From a checkpoint of a small autoregressive pixel model.
Model: 2.42M parameters, 16-pixel images, arch transformer_decoder, width 128, layers 12, norm layernorm, activation gelu.
Training: adamw at rate 0.0022, 12100 steps.
Rows from block 7 of a small autoregressive pixel model, named by matrix and row number. Rows with one number belong to one neuron. Each number is 500 + 40 x the weight over its row's rms, rounded and kept within 0 to 999. All counts start at 0. Numbers have three digits each.
After each neuron's rows are labels from the 100 images, of 14976, where the neuron reaches its highest value: "top examples" is what is common among them. Only what is clearly more common there than usual is listed. The data: photos of plants and fungi (iNaturalist). In brackets: how many of the 100, against the usual share in percent.
# fc1: MLP up (model.blocks.7.mlp.fc1.weight, 512x128), inputs 0-127
# fc2: MLP down (model.blocks.7.mlp.fc2.weight, 128x512, transposed), outputs 0-127

fc1.164:491531461490523511486475434494515420456484508472480402545518443554508434488435530522467526450557520486500570529522539545520530528510538454452536582453530417530438426510501469434512488489574478470566538534439494482474474540513442472492567535489527515499608473462526532523519551512520564530448555479433466464496462491470520496457497497477543456498539464492445445525491515552485501419500
fc2.164:492552534468527417480484482487541426451471481549563564523492450480497529460537461520502487534496502488551511465526574509518532398536592424432442577515465507463435420488576475486539539513490527514476484481475491510474502576531472541438515484489480479517509482522477489472559453583440511490440496454485487535550533572507491494494458571547490548538507508562517521548516501497403470478487
top examples: class Liliopsida (35 vs 9.5)

fc1.377:523464511503510503487496478517569402517456571447456433439521466547525513567470408478501480444548524510513543590527459492509548485494511473531523512424508541508573487486422496535481445475588492511455551459495486510469429506540499529541548491544505544535504525432516459535513523498467496542489500531492534540401472467480498534547466559421506458488409523434469483518552549463511487502461
fc2.377:603425484585518472537533573493478527525514526492436429491492512531524553582449544481511474532509607505524506491472489522501565478558536527502525525459496518559558492547513533485495463444505466524477506476551483493548515481457449445469522429470451468521492480513500503479525533479502474416516527532559535499434457454464488503486506500483437464511507511432497566478391497423552409485474
top examples: class Liliopsida (26 vs 9.5)

fc1.95:563446528513502495536497430483500466507478479517515526523489460466544467470570539528540477527487503449520557505568522516487540508474517541486558551441569455506523450515449483435520502509540571447497543450529494485544498473423529485503395533468556548455577490546521557471405499491501494538494473501396432445497512482450565510505541500473414509489487394537510479512495569480530468474506
fc2.95:443488576471398535536484468466553468507532473515489452549485477563541496492556581468525455571487444432507532516478533485482517538503466466403474497473453539512478471542509452464461487460560418567492474452511480545485536595542518511420461487514483454531490513476470524537513517560487517518539500512518537537486498636488493457547502494509499477509478585443425466503527505478480522457519
top examples: order Caryophyllales (35 vs 7.8); family: Cactaceae (32 vs 3.4)

fc1.166:529479549538470508528476472475501446527461593521484489516498553480520464552517504522498491466536522439471581586536468558543554547471458499463516535562514452454517476494472472537598545518522448440522414472533498472483592513470401498470415497561459485479489466479594486552530509502530516464517408495507481493527503387490493475520507535470490505517503454514438488525527460471482452537490
fc2.166:514484518451455482444543571423519561481511439499513429508556480577491491530514483535464529485506517478572547442477609524525502533501474481458433510434513552533529562516478491498440512465444547473432556440511509531508502546522463556506483461434498454470504482496443482484541502491514539500554566473485522448486513592544456492461582453466527529440499475461466579553453497514527465521545
top examples: order Asterales (27 vs 11.2); family: Asteraceae (27 vs 10.9)

fc1.483:485510508492557508472437471500537468501505487525461503509479487465496517513462498477536466540552573506510545593505490512466580473471466465535486531418470414480551455507438494503464456516463441472523543460575473502437468529571480397538476534592495480533539524452487523586491586518518555508517457503514490483491498449484509455491562470487483400462469512507544523438554501448574551502462
fc2.483:483520573457435487528489546509441475446553452495445478448464516494509476514449527462534490499519493475480535542455509414497498528564491481506465561503470453512426533493534539548473570385489498484526537480551492486497529519574490471475454475531501427502457512511606494435507492465535521508510526539509579479524462518511491476548580492538405478447472595551476559423458500457508508504506
top examples: class Liliopsida (25 vs 9.5)

fc1.476:543499535524579479406542515472467413528496479562542454508533486466601556514429491566435489622506534535481511496443435537465559473465504547533505515485488461520530456484498480488530456491520489509540521517507509489503476521510517527507530482505557493483578492492427530469514485445506545564444553475532485571478525508456476484549476530463483457470466432440512489484495571481474560412434
fc2.476:598530499522455501519517376502565481533477507519566516541426534536515548477485526502474454481452472450521467497499556507480482463472417562448532444535507521447561453510528551483515463598484495453484490444496447531470526485526550497496525553536510448471475502514483559517506519487416486484530475470455513570563528498537558539570425551471554493517511505477563488493540441520426469483533
top examples: order Caryophyllales (28 vs 7.8)

fc1.23:503414510530535468504526484519543428455452519508522484566520518438472440512480477590509499502490537503471474496479541522490575472463524533558534493493534486532576544498459450543450514535431498524566574502560483500526475431487435457510476590544540482479503520482500516489465450447498601555466511515517504402445531478526552496566569455419489539511491438487513486484531523468522472544444
fc2.23:511544526444462508451530501531534414491486497541563520460457460501518522517442481511512584558452406482528549517508593500525440543523492503533484507484502544489489504433485510471464506509398499427482527538546506595414479517560489617479484476473512394495452508475525468476510471550464546531529488497553505494495488508455509443549527461501471480602494538521502457533545500515511507470465
top examples: order Caryophyllales (27 vs 7.8); family: Cactaceae (25 vs 3.4)

fc1.470:520495517576519439548558518486520456426423455503514398450515543549502514545476442468527515487583478494449553566576554505483456486454492523438465508512510470520451490567490435465521512494503538496527491502489552497496521487500468515490542547560501560473447546462513465564481547530490477505482472569459484483473479430525541576490525451519539508540514498419424450464437514426493495441454
fc2.470:466513489560450550538486563458526489456523536461495517508537527521473494568535533475496497462534490532524518464442469573478473555512523559530518479491483429468471495571503491440511500516559426481424509480541490516469448456479540446481474505433517487421570569480515526493508440520552496506573501503589457451416504478478462532548509378483467452449522459510499504532442494456540471574534
top examples: class Liliopsida (29 vs 9.5)

fc1.102:477608524518498448561437406496530428488486537524505507503518468470503468467517504539521403492492525465479512527495447592490538491499517549472555490531530528476594521520509411521540471544550522462458525513494506489435441487511525517526542511497454530521465499495543403506426429513441556547489519472490447512450532521507465465538483565529487512571510528531543473535468593466494431480486
fc2.102:571548582536550502453496519522456489550525605502489562527401498436455531506382454436455514500542562508593532548498512504440469486470547440514482521455515490523424451455490493478477527474512525489541562526523521491426526516427444430527486500474524454556521485524523542516530485443481532521473456528449521528518530549504444444475502486534480523536484508484560464521452536527502483496513
top examples: order Asterales (32 vs 11.2); family: Asteraceae (30 vs 10.9)