Rows from block 2 of a small autoregressive pixel model, named by matrix and row number. Rows with one number belong to one neuron. Each number is 200 + 30 x the weight over its row's rms, rounded and kept within 0 to 999. All counts start at 0. After the name is the row's rms in percent of the matrix's.
After each neuron's rows are labels from the 100 images, of 14976, where the neuron reaches its highest value: "responds to" is what is common among them. Only what is clearly more common there than usual is listed. The data: photos of plants and fungi (iNaturalist). In brackets: how many of the 100.
# fc1: MLP up (model.blocks.2.mlp.fc1.weight, 512x128), inputs 0-127
# fc2: MLP down (model.blocks.2.mlp.fc2.weight, 128x512, transposed), outputs 0-127

fc1.363,103,233,193,215,226,259,173,192,210,226,237,212,192,257,171,224,233,236,150,189,215,234,150,170,183,198,215,201,255,177,183,203,175,201,190,248,186,197,237,208,216,200,202,226,174,203,189,221,202,210,145,165,187,175,236,189,225,193,186,178,185,254,274,203,208,221,178,206,253,155,176,181,195,167,196,216,206,167,189,198,238,173,173,207,247,189,271,213,165,185,234,177,196,218,210,218,251,229,209,218,172,145,272,180,205,207,118,221,247,221,238,167,201,179,183,157,172,234,232,193,118,183,181,189,186,211,175,170,189
fc2.363,104,224,149,200,188,126,217,219,194,150,242,144,211,164,210,162,192,201,222,207,219,252,198,235,176,231,181,193,204,250,198,196,176,237,179,271,224,220,198,222,192,238,227,181,186,209,228,177,220,157,188,212,199,233,199,213,220,164,235,209,257,229,202,192,236,221,237,190,227,230,274,146,221,191,206,213,242,232,167,150,155,192,246,217,150,171,151,210,153,226,218,218,208,223,201,218,206,227,188,180,195,209,180,208,214,188,175,180,186,219,228,242,106,199,171,204,196,174,253,213,191,175,211,174,164,156,187,160,183
responds to: order Asterales (28); family: Asteraceae (28)

fc1.266,107,203,206,237,182,205,202,214,239,177,201,205,228,184,170,216,195,215,209,197,238,210,195,208,207,197,241,168,221,153,127,162,203,228,154,158,176,200,245,239,238,220,213,153,206,184,232,186,239,278,199,213,199,236,216,221,206,155,189,201,195,186,178,209,198,180,192,200,219,160,181,213,231,226,165,171,122,137,202,252,253,271,226,234,199,213,223,201,178,198,201,227,182,234,176,183,189,165,238,211,147,220,223,115,168,225,207,184,169,232,130,175,192,200,162,196,203,150,187,193,188,179,148,220,166,223,203,181,175
fc2.266,108,219,170,217,234,132,253,239,229,195,244,230,231,220,181,166,198,204,153,192,142,237,239,221,193,221,145,229,198,190,276,222,167,182,205,213,175,184,170,176,262,167,151,227,191,263,220,220,175,194,161,199,211,203,231,229,200,203,228,203,185,191,199,182,229,172,197,127,226,207,138,188,203,195,219,245,196,211,222,207,216,244,183,195,204,167,150,205,180,203,192,220,160,202,186,166,171,220,177,201,213,201,253,284,171,177,139,178,216,184,232,169,197,157,209,199,192,209,219,145,219,185,221,196,198,194,221,255,188
responds to: order Asterales (28); family: Asteraceae (28)

fc1.240,103,183,198,219,220,246,258,194,195,216,244,175,152,188,180,182,224,200,218,164,148,234,214,173,198,135,181,222,240,225,182,222,233,166,206,147,191,216,254,254,199,229,229,199,170,248,178,184,201,186,219,218,211,196,215,144,193,222,204,158,194,207,216,223,275,120,170,194,166,176,152,198,259,210,206,221,211,211,198,195,221,206,190,183,192,271,189,220,215,231,184,174,163,236,241,246,211,201,171,224,203,203,213,207,169,214,207,165,226,120,204,167,131,184,172,220,179,179,158,220,175,164,189,163,183,201,194,205,238
fc2.240,108,191,243,228,236,166,233,173,172,182,224,192,179,247,183,255,226,205,199,203,232,174,244,190,158,219,158,170,191,244,186,192,188,232,201,214,219,191,143,183,139,236,170,193,198,200,231,144,182,168,235,190,193,209,206,200,242,231,186,152,218,154,163,213,191,217,223,220,192,263,244,224,182,227,196,218,179,218,165,143,212,205,235,180,243,132,225,159,197,238,181,205,205,231,231,261,246,219,203,197,225,235,192,205,226,234,211,239,189,208,196,111,172,191,148,177,207,178,187,187,160,164,218,139,215,218,194,177,186
responds to: class Liliopsida (27)

fc1.279,110,260,207,216,161,188,189,178,224,200,204,261,161,189,155,238,200,168,165,191,162,196,170,212,169,197,235,139,182,214,222,150,256,228,186,244,205,257,170,202,201,224,251,183,241,242,235,176,225,240,200,210,184,203,203,156,223,250,236,172,220,144,177,204,220,190,154,245,239,168,225,218,180,195,227,217,181,184,210,256,233,228,168,178,201,181,257,216,194,141,239,171,186,260,199,207,183,189,199,187,213,175,155,193,162,195,204,200,210,179,206,180,161,158,209,197,222,194,207,175,108,196,220,168,156,192,204,197,204
fc2.279,113,198,203,233,211,208,229,187,166,181,203,200,155,212,285,206,224,224,178,221,231,244,204,246,234,222,193,185,233,189,183,241,188,156,235,206,180,236,210,221,189,219,233,247,241,185,141,184,160,199,134,224,179,184,182,187,212,197,151,231,153,216,240,190,197,202,177,233,151,281,234,207,189,178,250,184,192,200,289,226,217,221,193,219,183,216,231,204,133,254,181,178,215,211,194,136,157,189,167,182,173,152,183,195,214,200,159,197,193,217,233,185,205,176,183,186,203,270,186,198,149,204,180,187,195,193,193,201,200
responds to: class Liliopsida (28)

fc1.16,110,229,178,232,198,233,188,249,186,189,252,235,152,194,228,251,182,206,218,247,166,267,188,175,208,206,153,196,184,233,217,231,208,223,203,237,235,229,234,259,202,204,192,239,186,186,181,176,213,220,177,209,221,227,211,158,168,213,235,154,236,185,286,234,238,190,207,148,185,224,203,175,211,188,218,186,216,143,214,196,218,213,150,205,241,213,241,195,229,146,179,146,160,190,148,192,218,137,155,173,208,180,188,196,174,240,149,236,208,216,183,172,187,174,210,219,172,220,217,169,148,144,191,180,193,191,182,200,214
fc2.16,097,181,191,217,154,210,200,195,216,170,222,198,201,175,206,138,101,208,150,200,194,214,188,187,191,164,239,198,235,222,205,257,200,183,150,177,198,171,187,132,210,174,184,220,180,135,217,233,124,222,215,217,210,209,160,209,213,178,188,183,274,229,229,181,186,235,269,176,230,199,256,232,225,165,199,183,185,170,195,172,191,187,202,179,185,211,207,203,193,211,182,241,217,246,216,180,229,182,225,195,228,244,267,256,238,164,182,202,184,246,203,223,172,203,194,193,191,179,268,191,197,224,175,218,171,190,251,209,190
responds to: class Liliopsida (25)

fc1.116,108,258,203,198,175,238,245,204,198,214,240,192,166,185,164,195,196,219,211,228,206,255,186,232,156,228,248,158,241,203,226,180,197,206,195,227,193,195,176,237,222,198,198,261,177,187,153,200,194,227,210,198,172,154,225,209,219,245,158,189,190,226,260,264,157,197,177,210,180,196,232,209,197,171,216,167,251,213,179,261,223,171,190,205,227,191,216,186,205,192,185,237,298,237,205,203,217,232,197,176,191,188,158,162,209,190,101,218,193,209,144,191,199,163,206,225,166,208,227,168,181,143,160,207,176,228,212,162,206
fc2.116,104,172,226,229,216,146,188,218,187,196,143,200,186,198,220,234,151,220,222,240,247,179,247,227,181,204,226,246,217,234,179,171,183,194,164,201,183,234,178,257,176,267,207,181,165,172,209,212,171,211,217,256,147,171,206,156,170,225,195,183,161,161,191,169,218,167,254,160,208,239,211,175,161,140,200,197,158,215,162,241,212,194,222,237,222,207,199,204,215,267,140,212,198,270,233,141,220,177,214,175,198,181,176,159,249,173,213,213,208,223,181,183,164,219,171,209,174,217,197,184,230,195,233,200,204,222,234,226,168
responds to: order Asterales (28); family: Asteraceae (28)

fc1.101,108,179,249,213,153,236,174,188,200,216,226,204,170,222,162,216,204,216,225,213,157,223,238,193,169,187,162,196,196,258,195,181,177,185,214,197,143,200,182,241,163,236,269,202,216,186,231,227,205,211,137,202,192,212,223,257,189,214,216,172,276,206,230,255,257,195,219,174,191,217,189,195,281,195,136,205,240,157,222,224,231,182,186,183,228,215,257,230,234,246,216,212,158,198,206,195,189,180,179,219,239,167,218,202,218,205,189,165,144,192,184,182,137,228,197,174,166,170,165,155,197,187,159,168,162,206,210,215,214
fc2.101,089,211,183,223,182,186,267,178,175,154,215,189,135,167,194,193,261,255,171,185,231,208,192,235,220,202,228,175,179,245,244,231,193,207,235,186,261,209,251,172,211,198,267,191,201,216,195,207,168,233,180,185,161,209,139,189,180,179,276,198,199,202,199,206,226,173,194,169,141,197,176,202,208,160,162,214,173,245,165,159,204,170,253,211,174,220,176,191,189,191,178,169,228,198,240,269,156,171,187,201,187,243,238,216,189,228,205,227,176,146,192,177,247,225,176,214,192,156,202,236,188,186,186,207,182,206,224,209,258
responds to: order Asparagales (31); family: Asparagaceae (31); text has "yucca" (26)

fc1.285,086,186,183,217,189,249,155,190,178,233,204,178,196,184,190,211,190,158,205,162,200,224,195,194,190,166,184,177,212,239,204,153,218,135,187,181,252,214,232,234,214,190,214,205,222,269,204,219,179,165,168,230,285,186,215,243,177,157,141,217,226,248,193,224,239,195,172,151,203,173,189,215,198,221,171,219,212,192,233,197,245,196,238,188,202,245,190,246,150,249,184,234,216,193,205,158,225,179,164,230,139,175,215,144,196,177,183,252,235,176,211,161,163,206,222,214,230,158,188,202,189,155,260,188,181,216,197,146,174
fc2.285,069,151,235,160,207,224,197,213,189,241,191,205,200,256,203,175,180,155,130,201,173,192,271,222,189,204,248,210,212,212,154,208,209,129,173,180,218,164,175,244,153,226,206,195,215,187,263,247,180,196,183,242,232,209,174,227,148,192,164,180,203,225,205,209,177,233,194,190,181,211,160,195,207,218,224,159,210,204,143,212,218,153,193,169,160,186,194,155,207,228,152,207,201,237,187,182,246,234,193,280,219,217,244,195,169,225,202,205,184,155,209,138,191,192,220,165,238,226,196,206,257,193,222,166,195,156,223,172,198
responds to: class Liliopsida (28)

fc1.85,104,246,198,199,234,244,234,209,197,167,187,225,173,171,224,184,178,174,209,174,223,208,234,208,171,226,131,227,198,177,200,210,237,192,169,190,269,220,190,205,192,165,199,188,199,224,184,193,196,209,231,230,180,141,179,206,199,204,205,243,276,154,242,210,191,151,202,200,229,222,198,152,217,212,237,232,236,168,194,238,225,237,217,209,244,225,147,166,237,258,195,205,231,234,233,265,252,165,165,167,205,204,173,212,179,195,172,175,186,165,207,214,185,173,134,218,163,199,205,174,171,205,199,214,194,116,148,234,225
fc2.85,121,198,195,250,221,205,236,187,155,196,175,214,227,235,268,179,161,146,142,160,240,231,223,227,165,244,235,174,246,198,178,216,176,171,198,214,179,197,182,198,210,212,217,210,158,202,219,217,199,218,177,140,191,134,155,240,209,194,163,164,192,217,210,230,175,214,167,205,221,187,218,199,153,230,222,132,168,189,222,216,148,205,233,202,189,198,210,213,166,244,235,169,165,226,200,187,169,190,186,226,234,252,196,196,232,230,187,179,228,177,212,146,214,152,228,229,213,144,186,268,220,185,214,192,202,191,278,188,170
responds to: order Asterales (27); family: Asteraceae (27)